Weights of a small image colorization model: batches of 128.
Rows from block 3, named by matrix and row number. Each number is 500 + 25 x the weight over the matrix's rms, rounded and kept within 0 to 999. All counts start at 0. Numbers have three digits each.
# conv: 3x3 conv (model.blocks.3.conv.weight, 64x64x3x3), inputs 0-3, a 3x3 kernel for each
conv.0:461480485482484480490477465502501506512510506481483480466466469489481485494489483515509511516517506496504486
conv.1:499546575500520560517532530484492511511520518518529511488489477483496474478482478487516502519563532518554539
conv.2:515499505506508510506519523514525520506512504511511511496483485494479480496495485496500492499496489496501495
conv.3:465507513458460499505491535457485489483523519464491501507505524496566531504477485490461459487497502475463474
conv.4:504495511500505525503517526519529520508511503509508505492480485485477486500504495502501498501494493497498496
conv.5:484483496492485483501494492502509496499514504490497493489493485499504506490493494484498497479494495471489491
conv.6:437453464446443449461436428498496504478473482460461470486492474472467481492507509530521521507504503499496488
conv.7:487493490494497497496506510501509509497507515479482491497501498498537520490492487493495504506512513494496504
conv.8:486476462526521540510553574527546553480520525494505483507507491496471464542523490460483518493470474518468443
conv.9:465478546495491525504514513489498499508517492514523489496523518492523509500515519477514500490523510491509512
conv.10:492516490506504462507501468474480492507511520504515518482455474476453473488496512499516488513538492506528503
conv.11:483514528521507525509518510516520478547524453546502453505513496520492484506475491542555503560539470542510463
conv.12:514491537539519519498514492526522489507495490473446473486478471471468492498508512568544521542470483529444475
conv.13:533554523544537530533532538523540509543534481538508471524514484524503490518489486534556497540554476533541488
conv.14:477477521498520538456464469508542552492478514479463483508493495496458458537529495514489498530476459542515467
conv.15:492494496486490498484482480490496473481486471471484481481481495478484498510514516492515512488512512483505509
conv.16:488525552494477554513519518477476489512511497526534500486503500511556535505530528463493492491529520498526528
conv.17:508537543503484485514501501479475498498522529485485488494480475528624586472455461482468483508524548501488505
conv.18:500568503508577533511537516504492478530501475506469463526482487515467455535515512527533476533557457530572500
conv.19:479500492479478474484491495454458448460483467438451455502496512510520510470457486503517518527546534526525518
conv.20:545493431541514436513517477532547529483540548465535562460473482471482499499500498452476484436460492435444476
conv.21:519507491547531474505522487484489472487519503495489477501533529473524546488465475451481515466488514477469474
conv.22:509534500514542509510506492492485494521502517502497515496477496488469481507507518510503492517517480522548516
conv.23:504464440507477431509497484511514509498533539495537555464481495464482495476484493482505516480510536475489520
conv.24:514551509478522559502521558465475496489493489488482467487480490511523502494510493477478470492512485496525502
conv.25:489512488491532526500512502453459488480483504484491494498472466486469456498509518480488472495533481499549505
conv.26:467473479491495489504491482523555560469492524459459471474496482469475468493480465495493535496474486502480453
conv.27:498539477511547490517517491493494502519502508507493500515481478505448447534518524520520475527537461523551491
conv.28:484493527533535516525557524529538501539530501539483482528514498520527515495480461531524486543517472530498465
conv.29:516498492505505506505499504540554511519520494491477508534548533501494498490491501497501483487474463466433445
conv.30:508482495497490504502530542515521522508517505521522513517498500489476497485495494491496489491488483488491491
conv.31:503502522501504525503508521500514524508512509505499506498494500506505505476487482484494497488486492481494505
conv.32:537557496534587549553541561540568588527516550486473474528487481515506482485505496508502510510496458481484447
conv.33:495497494498495497507513515507513509499513511492499496493512506494537508485487483497504514498511523491498516
conv.34:547516500546523501534541525535550541509552560488529562530542546528532544507513530487517520483506516476466484
conv.35:500519527495510507514524515496509507522537514532536511487494481483485468472468458514540512531557516524538512
conv.36:502483497498497511497519526520530520509515504512512508494484493489475489499504491498502498500494493496499497
conv.37:480478504503500488498505496486502504506522512512524513483488495476477494495495511493521503502531504498517508
conv.38:510507508504501506498494491513535538509518512492496498490478470503482478509504499510518516505497495490489486
conv.39:527516528496487493496556601497524495433469444449444440504548515532574555425364377532514514554535561488433442
conv.40:501504485522511487507501490507510507503509526496494519520525515526543525498498496499499511505506509498497499
conv.41:450461473453456457463441441487494500490492502482502503463458463484482515517530515497507514489503506481498493
conv.42:483499504493505503496495474464466489487497514489510514481473481472470474479506529475487482489521495488525508
conv.43:466476467482480471459466476479481477459469482450455475491500501496511503479479473492501516494508518487503512
conv.44:479466464470466462470471467497492477500500492486487483497491502501492507504501497504507513509510505501499490
conv.45:540506435538533467531530506559559539501537555463493532484472501484494499485514503475472488436446474421435458
conv.46:494537511500549549497522533461479500493504509503508493494487491504501480506509515469505488489542498492542515
conv.47:484491526473456500473464514452466484477506495501516477483504518453537528482506491482465477498490511508492519
conv.48:483505496501525497493513486490522512489505505491498502480475471489473461516497486491516524488500495478489483
conv.49:524491447535511469525492486564547550540525507465474456497468468481496476493513503475469474445450453430439443
conv.50:487513510512515526493520522494516531502508525517516513501531515492520507502498494456471475452476486453471477
conv.51:496483503492498515493506510512521510508510500502503501483476485486485488502509494499502499499499500494504503
conv.52:489484470498488475495489487525538506489499506451468494489476483498508500507504507490522531491514516489505506
conv.53:516527557517490503539502505483492500513518525484493499495485463482555545469456461497483476505529538503517522
conv.54:494499480521508480505501488505509502497508525491491514514520514536548532504507499497494510499502509493495501
conv.55:498527493510522461510493458483480483517498504502490512514470490467420464514488511530522478539528459540550495
conv.56:499502505493497497499507500515541509501515489506482483519538533506493496477471481507516495522508472505475451
conv.57:483469449448463463464475483447454432459454440482477463502483503483465498491501518509525522521525517538543539
conv.58:495520515511520488505500479495491498504508521505507517506482486476461464509473486515517509519517499522519501
conv.59:500487510500506533503513520512524510506511497500505503481469485486482489513525503498499494499495493493500495
conv.60:561543534556534520561562544515536527487508521498525563508518497488480476507492499476499496448458482456450459
conv.61:490477469506474464510484489477466449486481459473491475513501483535527475488478509533517502545515500540510507
conv.62:515532471543526497540510512496512505490508525499511530510507497505540517499514488490481480491495485481485468
conv.63:476489475503491492499492518465455444475467467462477491509553525499532477470470486485477476466471512463480535