python train.py --dataset="photos of plants and fungi (iNaturalist)" --train_examples=22605 --translate=0.12 --task="colorization" --loss="charbonnier" --channel_attention="se" --kernel_size=3 --widths=[64] --init="torch_default" --beta2=0.999 --steps=6800 --batch_size=128 --epochs=38.5 --warmup_steps=200
Rows from block 7, named by matrix and row number. Each number is 128 + 24 x the weight over the matrix's rms, rounded and kept within 0 to 255. All counts start at 0.
# conv: 3x3 conv (model.blocks.7.conv.weight, 64x64x3x3), inputs 35-39, a 3x3 kernel for each
conv.0 [166 104 120 109  97 102 157 140 117 107 134 108  84 210  79 105 117 135 147 142 144 145 138 149 147 139 154 155 128 123 157 157 129 154 149 112 173 114 112 160 110 131 166 146 135]
conv.1 [124 106 131 115 101 125 124 110 131 133 137 115 151 155 118 147 136 115 125 131 129 128 134 129 129 131 125 127 118 125 116 108 119 125 121 130 150 132 130 128 111 115 122 117 118]
conv.2 [106 117 133 105 117 131 118 125 134 147 144 118 170 195 163 128 141 140 136 137 138 135 136 137 134 133 133 116 104 120 138 132 131 170 179 166 128 125 133 129 127 139 130 136 142]
conv.3 [122 108 105 147 119  88 151 137 100 126 119 132 133 136 142 137 156 151 124 122 121 125 125 125 126 124 125 154 145 145 140 129 145 156 147 153 133 130  96 127 125  93 114 117 107]
conv.4 [110 110 138  99  91 128 111  98 133 135 132 112 149 150 116 145 133 119 124 129 127 129 133 129 128 132 125 125 113 123 119 106 117 128 122 132 130 113 128 100  85 105 115 106 119]
conv.5 [132 122  99 150 141 110 146 145 122 127 133 141 115 112 133  88  88 105 140 135 137 130 125 128 129 122 124  99 120 111 129 145 134  98 107  99 128 126 117 142 143 131 134 136 125]
conv.6 [130 133 124 130 133 124 122 131 127 128 135 139 140 141 136 125 132 136 164 167 163 162 164 165 163 163 161  77  80  74 100 100  91 112 110  99 125 120 123 124 122 120 130 128 123]
conv.7 [117 107 146 103 100 112 111 117 102 107 107 108 107 164 123 123 139 126 137 142 141 136 143 139 131 136 134 120  89  92 120  94  97 157 149 138 138 132 116 136 133 106 147 144 112]
conv.8 [133 125 136 116 114 126 116 109 121 137 142 119 155 161 125 152 151 124 131 139 137 136 144 137 138 142 133 118 114 120 114 110 118 123 121 130 162 155 140 136 132 116 116 122 105]
conv.9 [110 119 128 105 109 118 112 112 115 138 142 126 143 162 161 133 149 155 138 140 141 137 138 141 136 138 141 126 117 128 143 138 132 168 168 151 118 123 130 112 115 121 112 115 117]
conv.10 [108 118 116 132 139  97 142 144  98 119 124 138 103  83 134  97  78 126 117 120 121 120 124 125 121 126 128 141 157 151 143 156 158 116 119 135 145 143 125 148 165 123 150 167 133]
conv.11 [132 112 153  77  90 138 124 139 167  98 127 112 111 221 128  95  85 121 117 125 117 121 123 133 129 129 137 112  84  99 139 143 146 155 158 146 147 116 143 122  87 126 154 121 135]
conv.12 [123 125 130 131 127 128 136 133 129 107 109 106 110 111 110 109 110 108 120 120 119 121 121 118 120 120 119 118 114 112 112 108 110 111 111 110 131 127 124 135 133 127 135 133 128]
conv.13 [110 105 116 138 128  99 138 149 119 110 111 114 114 113 115 130 123 126 111 116 114 117 121 120 121 122 121 150 141 139 127 109 124 123 104 108 127 135 110 129 148 116 114 133 121]
conv.14 [135 126 134 127 122 123 125 122 116 143 154 116 152 200 156 118 135 132 127 131 131 125 130 129 123 127 124 139 119 112 151 136 124 158 155 149 141 130 128 132 122 119 120 120 119]
conv.15 [170 174 152 154 153 133 143 140 129 109  73  61 110  81  68 134 101  95  99 100  89 108 114 105 114 117 112  95  78  86 102  79  87 120 108 118 160 181 168 147 169 154 141 152 140]
conv.16 [108 114 115 135 137 102 134 125 100 138 140 137  87  60 129 109  86 129 127 130 128 124 131 132 125 133 134 143 158 141 137 147 147 111 110 128 148 138 121 155 153 118 164 162 134]
conv.17 [114 100  59 124 138  84 110 134 103 105  98 114 119 109 111 112 113 130 115 118 120 118 118 118 119 118 119 119 122 137 111 102 110 126 118 115 123 127 112 125 134 125 129 127 121]
conv.18 [110  96 101 165 129  80 164 134  89 121 123 130  93  81 103 109 108 113 110 119 115 111 122 121 107 121 123 142 148 143 118 111 127 117  91 110 159 146 108 168 164 103 168 165 126]
conv.19 [124 122 132 115 119 123 124 130 132 149 166 163 135 172 175 115 120 131 135 140 140 132 137 136 130 133 133 122 111 102 140 136 121 142 147 133 120 112 110 117 115 116 123 120 118]
conv.20 [124 113 121  88  96 112 102 119 125 104 126 129 102 160 148  99 103 135 130 135 130 136 143 142 137 142 143 117 100  96 122 118 117 141 142 131 140 129 116 137 127 118 151 137 125]
conv.21 [135  97 113 119  74  93 115  79 108 144 167 155  95 149 146 101 107 109 118 120 112 124 125 123 127 127 127 198 176 148 178 165 147 122 119 115 141 103  90 142  98  91 158 108 102]
conv.22 [123 111 102 142 121 113 122  90  99 132 133 149  95 121 140 101 126 112 134 131 125 130 127 122 128 124 120 149 150 135 142 144 132 113 119 114 145 127 103 147 127 106 148 125 108]
conv.23 [125 129 131 127 131 130 132 134 129 115 113 111 113 113 113 109 110 108 117 117 116 116 116 117 116 117 116 119 115 114 115 113 113 114 113 113 128 123 123 128 126 123 125 125 122]
conv.24 [124 128 127 126 131 130 126 132 129 114 112 111 116 112 110 114 111 108 118 119 118 117 118 118 116 119 119 115 113 114 113 112 110 114 112 110 123 123 123 123 125 123 121 122 120]
conv.25 [110 111 133 101 103 125 112 109 128 157 155 131 188 222 166 140 162 150 136 138 139 132 136 135 128 130 133 115 100 110 143 133 131 177 177 163 116 108 115 109 106 109 111 112 118]
conv.26 [ 90  83 122  80  63  90  95  70  82 135 132 104 136 158 125 131 122 116 109 113 112 112 118 117 114 120 119 163 137 137 148 120 119 140 124 131 107  83  95 105  76  75 125 108 101]
conv.27 [164 144 109 175 157 104 169 158 112 116  95 104 107  84 101  93  71  91  99  95  92 110 107 107 123 124 122 132 140 141 139 133 135 111 109 119 193 198 160 206 235 178 190 215 170]
conv.28 [100 105 111 107 109 102 110 114 104 145 169 156 153 192 181 132 168 176 142 147 150 139 142 149 139 144 149 108 104 105 148 153 135 180 192 162 101 107 104 101 114 102 106 110  97]
conv.29 [ 87 106 140 134 132 106 149 145 106 119 121 113 114 108 128 149 143 149 115 118 107 118 121 117 117 122 119 151 149 141 130 126 132 134 122 134 127 132 126 133 156 115 129 147 123]
conv.30 [126 111 117 128 135 136 118 123 126 115 115 100 128 153 123 137 105 100 114 122 118 119 128 122 120 125 118 131 114 120 126 109 112 121 114 118 140 128 127 132 118 124 109  97 102]
conv.31 [147 121  99 153 159 122 126 142 125 102  97 115 127 116 125 135 134 134 126 128 132 128 130 131 131 131 133 119 138 153 109 112 126 124 129 141 132 150 136 124 151 143 115 135 137]
conv.32 [135 135 132 135 134 128 140 136 128 112 112 110 107 110 110 110 109 109 116 115 115 116 116 116 115 115 116 113 111 112 108 106 108 109 108 111 124 124 121 130 130 126 135 136 133]
conv.33 [104 124 154 156 160 130 156 171 139  94  88  86 106 104 102 140 126 119 106 112 109 113 119 117 117 122 119 130 120 112 115  99 105 126 103 108 143 161 146 156 185 150 132 154 136]
conv.34 [134 142 129  79  96 134  65 101 161 127  95 116 134 192 126  92 123 116 126 136 129 127 133 131 130 130 137 123  90 105 123  96 109 122 124 132 124 134 144 112 102 139 128 113 148]
conv.35 [ 97 107 130 125 127 114 132 144 125 129 130 132 125 124 122 127 129 128 115 123 122 122 127 128 125 129 128 173 161 148 150 131 131 130 113 112 120 131 123 131 148 125 125 139 127]
conv.36 [136 136 147 114 117 150 112 113 151 122 117 112 133 161 108 118 131 108 113 117 113 118 119 117 124 121 120 127 121 143 124 116 128 117 113 119 132 126 140 129 116 136 133 121 138]
conv.37 [117 110 106 139 141 109 127 131 116 128 112 127 124 104 120 153 133 136 121 123 121 121 122 121 120 123 121 145 146 147 132 127 132 131 125 131 141 146 120 135 155 123 129 142 127]
conv.38 [105 109 131 105 112 124 114 118 125 128 140 125 135 180 147  97 123 131 135 136 137 134 134 135 131 133 132  98  89  84 133 127 114 148 152 139 114 108 108 109 107 105 113 110 108]
conv.39 [116 107 131 107 114 116 122 125 128 147 172 145 153 211 167 129 136 130 127 133 136 122 130 133 119 125 126 132 116 110 157 149 134 169 167 152 116 103 105 108 108 104 118 110 107]
conv.40 [111 104  86 141 103  66 152 110  76 123 136 146  96 100 137  95 116 128 122 125 123 123 128 125 123 128 125 151 157 146 139 148 150 123 127 133 145 128  97 152 133  92 163 145 115]
conv.41 [148 149 160 135 135 148 126 130 141 111 104  94 108 101  91 109 101  95  90  97  96  98 104 105 101 104 105  87  55  70  83  51  59  97  73  67 123 120 133 112 107 123 122 119 132]
conv.42 [131 102  72 196 128  44 181 129  60 124 110 147  96  80 133 104 105 122  99 103  99 111 118 111 118 124 115 162 182 176 153 156 169 120 118 145 187 178 107 199 209 103 184 194 121]
conv.43 [133 137 139 132 132 128 147 141 134 109 110 105 101 103 100  98  96  97 115 115 115 115 114 115 114 115 115 108 105 102 101  97  96 103 100  98 121 122 121 127 129 126 136 138 135]
conv.44 [135 133 131 136 132 128 137 134 130 109 111 109 111 115 111 109 113 107 116 116 115 115 116 115 115 116 115 112 109 108 112 109 109 112 110 108 127 126 123 129 130 126 128 131 128]
conv.45 [144  96 158  89  91 131 141 136 154  98 162  98  96 245 103 129 100 116 116 120 116 121 122 136 136 134 142 155 114  97 162 166 142 155 153 123 157 111 120 131  97 111 146 113 117]
conv.46 [155 130 133  85  95 148  89 115 172  90  95 120 109 234 116  88 108 102 140 151 148 141 146 154 146 147 161  93  66  92 120 110 123 132 136 123 129 125 133 105  85 132 117 100 132]
conv.47 [109  93  79 169 132  48 172 145  62 125 120 143 106  90 133 111 111 133 121 124 123 127 134 132 132 138 136 151 169 164 146 149 160 129 123 142 169 162 112 176 195 104 176 188 121]
conv.48 [101 114 134 102 119 130 118 135 134 124 149 142 130 163 164 118 149 153 138 140 144 135 137 143 134 137 142 109 110 108 143 152 133 168 177 150 105 117 123  97 110 119 100 111 118]
conv.49 [120 111 113 126 119 116 113 130 133 103 115 124 124 125 122 110 108 105 125 124 121 121 121 118 119 120 119 131 141 133 121 120 113 134 133 120 126 122 123 131 128 129 135 132 133]
conv.50 [143 142 115 150 150 114 144 135 110 117 113 122  98  99 122  97 101 112  95  88  87 108 101  99 125 119 115 132 148 145 142 151 149 100 110 115 188 188 171 204 209 178 192 191 156]
conv.51 [155 166 171 143 146 157 138 142 152  92  76  60 103  92  69 115 103  80 118 125 121 123 131 127 123 130 125  81  67  63 101  87  82 115 105 105 150 163 165 133 146 148 119 131 135]
conv.52 [126 134 132 128 130 128 124 132 136 116 125 119 140 147 134 107 122 120 137 135 132 139 135 134 138 134 134  86  89  84 107 108  98 131 133 120 124 123 124 127 126 125 131 129 129]
conv.53 [131 133 144  99 102 132  91 108 144 123  85  98 148 206 102 113 146 118 115 127 123 113 123 124 112 119 126 118  89 101 135  95  96 163 143 129 147 146 148 132 114 129 133 117 130]
conv.54 [147 131 143 115 104 135 109 101 125  99  94 100 125 133  86 130 131 109 116 118 118 119 120 120 121 121 123 109 102 109 109 105 112 117 116 120 164 153 152 132 110 127 129 117 122]
conv.55 [111 105 115 141 148 113 133 161 129 101  89 101 102  88  98 126 116 120 110 118 118 115 121 122 118 122 123 138 133 131 121 106 113 129 107 104 130 144 130 133 166 143 125 149 138]
conv.56 [123 130 137 127 131 135 131 135 137 113 114 111 112 112 110 109 109 108 120 120 119 118 118 117 117 118 117 118 114 112 115 112 110 113 113 111 137 133 136 139 136 138 140 138 138]
conv.57 [109 123 150 125 131 135 124 136 133  86  85  78 111 115  91 115 118 109 103 107 102 111 112 107 114 114 108 138 129 118 120 100 103 117 106 104 143 149 143 141 148 130 126 131 123]
conv.58 [119 116 141 104 104 131 111 106 126 169 168 137 179 190 156 147 158 144 116 119 117 115 118 115 113 115 112 132 117 120 146 131 125 159 152 148 125 113 118 112 105 109 106 106 108]
conv.59 [126  98  99 161 121  74 149 134 105  84  84 106 105  99 112 121 116 103 109 113 104 115 119 114 110 113 106 128 122 127 117  99 124 132 111 123 153 145 107 148 143 105 128 123 115]
conv.60 [146 120  97 129 142 128 123 124 102 118 118 104 111 196  78  72 168 106 148 147 149 148 143 151 151 145 157 117 100 110 147 134 108 116 145 109 143 126 126 140 115 144 130 106 140]
conv.61 [116 110 146  91  76 110 108  97 112 112 114 102 119 123 108 132 116 102  95 102 100 101 109 106 106 116 112 125 100 108 110  86  91  99  86  94 124  99 109 119  93  96 134 124 122]
conv.62 [ 85 109 133 119 113 107 133 133 104 123 107 119 127 124 129 110 140 143 123 120 114 121 120 118 117 119 119 145 131 133 120 107 135 118 106 131  97 112 111  99 111  95  89 106 105]
conv.63 [161 128 157 112 113 158 133 139 190 101 128 115  93 207  93  85 141 121 124 129 139 127 125 147 133 126 151 123 108 142 142 131 124 159 152 111 141 123 146 132 100 156 144 115 165]