config.yaml
arch: "dncnn"
model: "image colorization model"
dataset: "photos of plants and fungi (iNaturalist)"
train_examples: 22605
image_size: 48
crop_scale_min: 1
horizontal_flip: true
translate: 0.12
task: "colorization"
loss: "charbonnier"
norm: "batchnorm"
activation: "relu"
channel_attention: "se"
depths: [16]
kernel_size: 3
stem: "single"
widths: [64]
init: "torch_default"
optimizer: "adamw"
lr: 0.002
beta1: 0.9
beta2: 0.999
eps: 1e-08
steps: 6800
batch_size: 128
epochs: 38.5
lr_schedule: "wsd_sqrt"
decay_fraction: 0.4
final_lr_fraction: 0
warmup_steps: 200
weight_decay: 0.4
Rows from block 2, named by matrix and row number. Each number is 128 + 24 x the weight over its row's rms, rounded and kept within 0 to 255. All counts start at 0. Numbers have three digits each. After the name is the row's rms in percent of the matrix's.
# conv: 3x3 conv (model.blocks.2.conv.weight, 64x64x3x3), inputs 63-63, a 3x3 kernel for each
conv.0 097:148125114193142062154150068
conv.1 096:062018055119039059127084080
conv.2 096:144119115142179150072047095
conv.3 105:113108146050075110005023112
conv.4 117:101099134082073112099099133
conv.5 114:137113102154165122108154129
conv.6 090:116070064134126083154124127
conv.7 113:086102095104106104144149129
conv.8 089:079070110041035054058039064
conv.9 096:084030085073027040104010069
conv.10 099:136136122150137119131115129
conv.11 095:110125117088085100131106138
conv.12 073:134126124105124079103087082
conv.13 091:172222192126133107100048105
conv.14 096:164145144095111108046040091
conv.15 111:140110099139166127109099122
conv.16 111:162152132148147110136088095
conv.17 085:121113113119117109148171138
conv.18 079:132102120115115129134177151
conv.19 102:130123128131172129124111131
conv.20 095:163124139131181117081086151
conv.21 070:100109135082080087143186143
conv.22 095:156150136145146140113107108
conv.23 074:102080106118102098139155120
conv.24 094:123133129041039070042015057
conv.25 106:159153143156159151123120121
conv.26 114:164134106166118080153112086
conv.27 122:140152132114142131162113139
conv.28 109:069114154038113190064112164
conv.29 100:125126102125124101114109093
conv.30 109:127103096165110078151138094
conv.31 095:121103124075067073076035080
conv.32 091:175136106191091038176104044
conv.33 086:154092110133154117150091140
conv.34 089:160137139115137106141120113
conv.35 110:123122117139128124159148150
conv.36 096:098090120132135126149162136
conv.37 087:096076132061034081129097107
conv.38 105:138146111147146112139125109
conv.39 079:096094127117116117160169136
conv.40 101:152151136142145141111103105
conv.41 125:117120113095107099105097092
conv.42 121:138141130168169145175171139
conv.43 112:108073076147125089146165140
conv.44 095:161155152121174169105106134
conv.45 122:108120116109157116159134096
conv.46 078:125106116166141128146160142
conv.47 092:164175149123139141072036052
conv.48 110:137153127137151118136160122
conv.49 107:081093103111135145136149144
conv.50 073:072045091138141116145173128
conv.51 114:112129115112116117131138113
conv.52 096:097094130061089165076140169
conv.53 121:121123089107131078172130093
conv.54 117:100093112100093087075074068
conv.55 112:131152132135146116140131124
conv.56 103:157140123202106067194112043
conv.57 090:126151162123136121154168125
conv.58 091:106100117129128113154165121
conv.59 103:156187167103109125034000057
conv.60 114:149126108183153096142142099
conv.61 091:117095126084051083107050066
conv.62 073:098110125100099111152174138
conv.63 099:117087069162186158129167163