From a checkpoint of a small image colorization model.
Model: 0.613M parameters, 48-pixel images, activation relu, depths [16], widths [64].
Data: 22605 training examples, 38.5 epochs.
Rows from block 11, named by matrix and row number. Each number is 500 + 25 x the weight over its row's rms, rounded and kept within 0 to 999. All counts start at 0. Numbers have three digits each. After the name is the row's rms in percent of the matrix's.
# fc2: squeeze-excite expand (model.blocks.11.att.fc2.weight, 64x8), inputs 0-7
fc2.0 127:530513499533499534541509
fc2.1 057:506517468503530504503448
fc2.2 114:472490453477493475474497
fc2.3 060:510542474507526510501460
fc2.4 053:497491431501496497493491
fc2.5 099:479488503468483472471462
fc2.6 117:499522449493534494494475
fc2.7 073:490461518490446493497497
fc2.8 048:490456499506486497505552
fc2.9 075:488502439486505484484478
fc2.10 051:470483450489504485474484
fc2.11 068:488455505507474502504545
fc2.12 037:462455490484515476481502
fc2.13 061:497519489505538506490447
fc2.14 082:532525497529522527535506
fc2.15 024:533509511503460510543487
fc2.16 116:481476507477457478479474
fc2.17 145:480500476477492478478450
fc2.18 062:484497505466512475459466
fc2.19 129:488491512470486476472454
fc2.20 150:484493491476474480478451
fc2.21 117:480509471475511478477456
fc2.22 097:499511458508555506503497
fc2.23 071:473502506466507465463479
fc2.24 060:495497430502504504503495
fc2.25 075:481507486469516473468462
fc2.26 117:489466507498453495500538
fc2.27 122:483504502469523470461473
fc2.28 035:494529452496523501492464
fc2.29 069:502470513515467510516548
fc2.30 039:525530500520541515527520
fc2.31 092:495531456496543495497485
fc2.32 084:495454488513459509513525
fc2.33 022:476484473517543515497533
fc2.34 152:483500483477485479477448
fc2.35 097:512522476515554515514483
fc2.36 212:473475484473466473475510
fc2.37 029:466490474484514484464468
fc2.38 096:514509480525546523525520
fc2.39 027:480504440487504482478493
fc2.40 130:492501505474492480476443
fc2.41 098:512525453514537512513487
fc2.42 236:478494492462481465463501
fc2.43 130:515474504534477530538490
fc2.44 037:492499472506560492498480
fc2.45 134:474499480465499466465484
fc2.46 179:476486486468467472470516
fc2.47 043:472488471480492474486456
fc2.48 056:504503442520523512524505
fc2.49 080:494499497485480487489436
fc2.50 112:477510464475511478470469
fc2.51 108:480504455482518478480468
fc2.52 117:476480512468474471470478
fc2.53 099:486505442489506490486469
fc2.54 081:535517534524505527529513
fc2.55 062:494519513486511486494438
fc2.56 047:506490436517497514510515
fc2.57 076:486508448494541492490490
fc2.58 098:484507469475505481469458
fc2.59 112:473477490473460475475506
fc2.60 159:470496483465492465464495
fc2.61 090:489512452502547497496513
fc2.62 047:495513448505530505488468
fc2.63 058:486491458474491476471472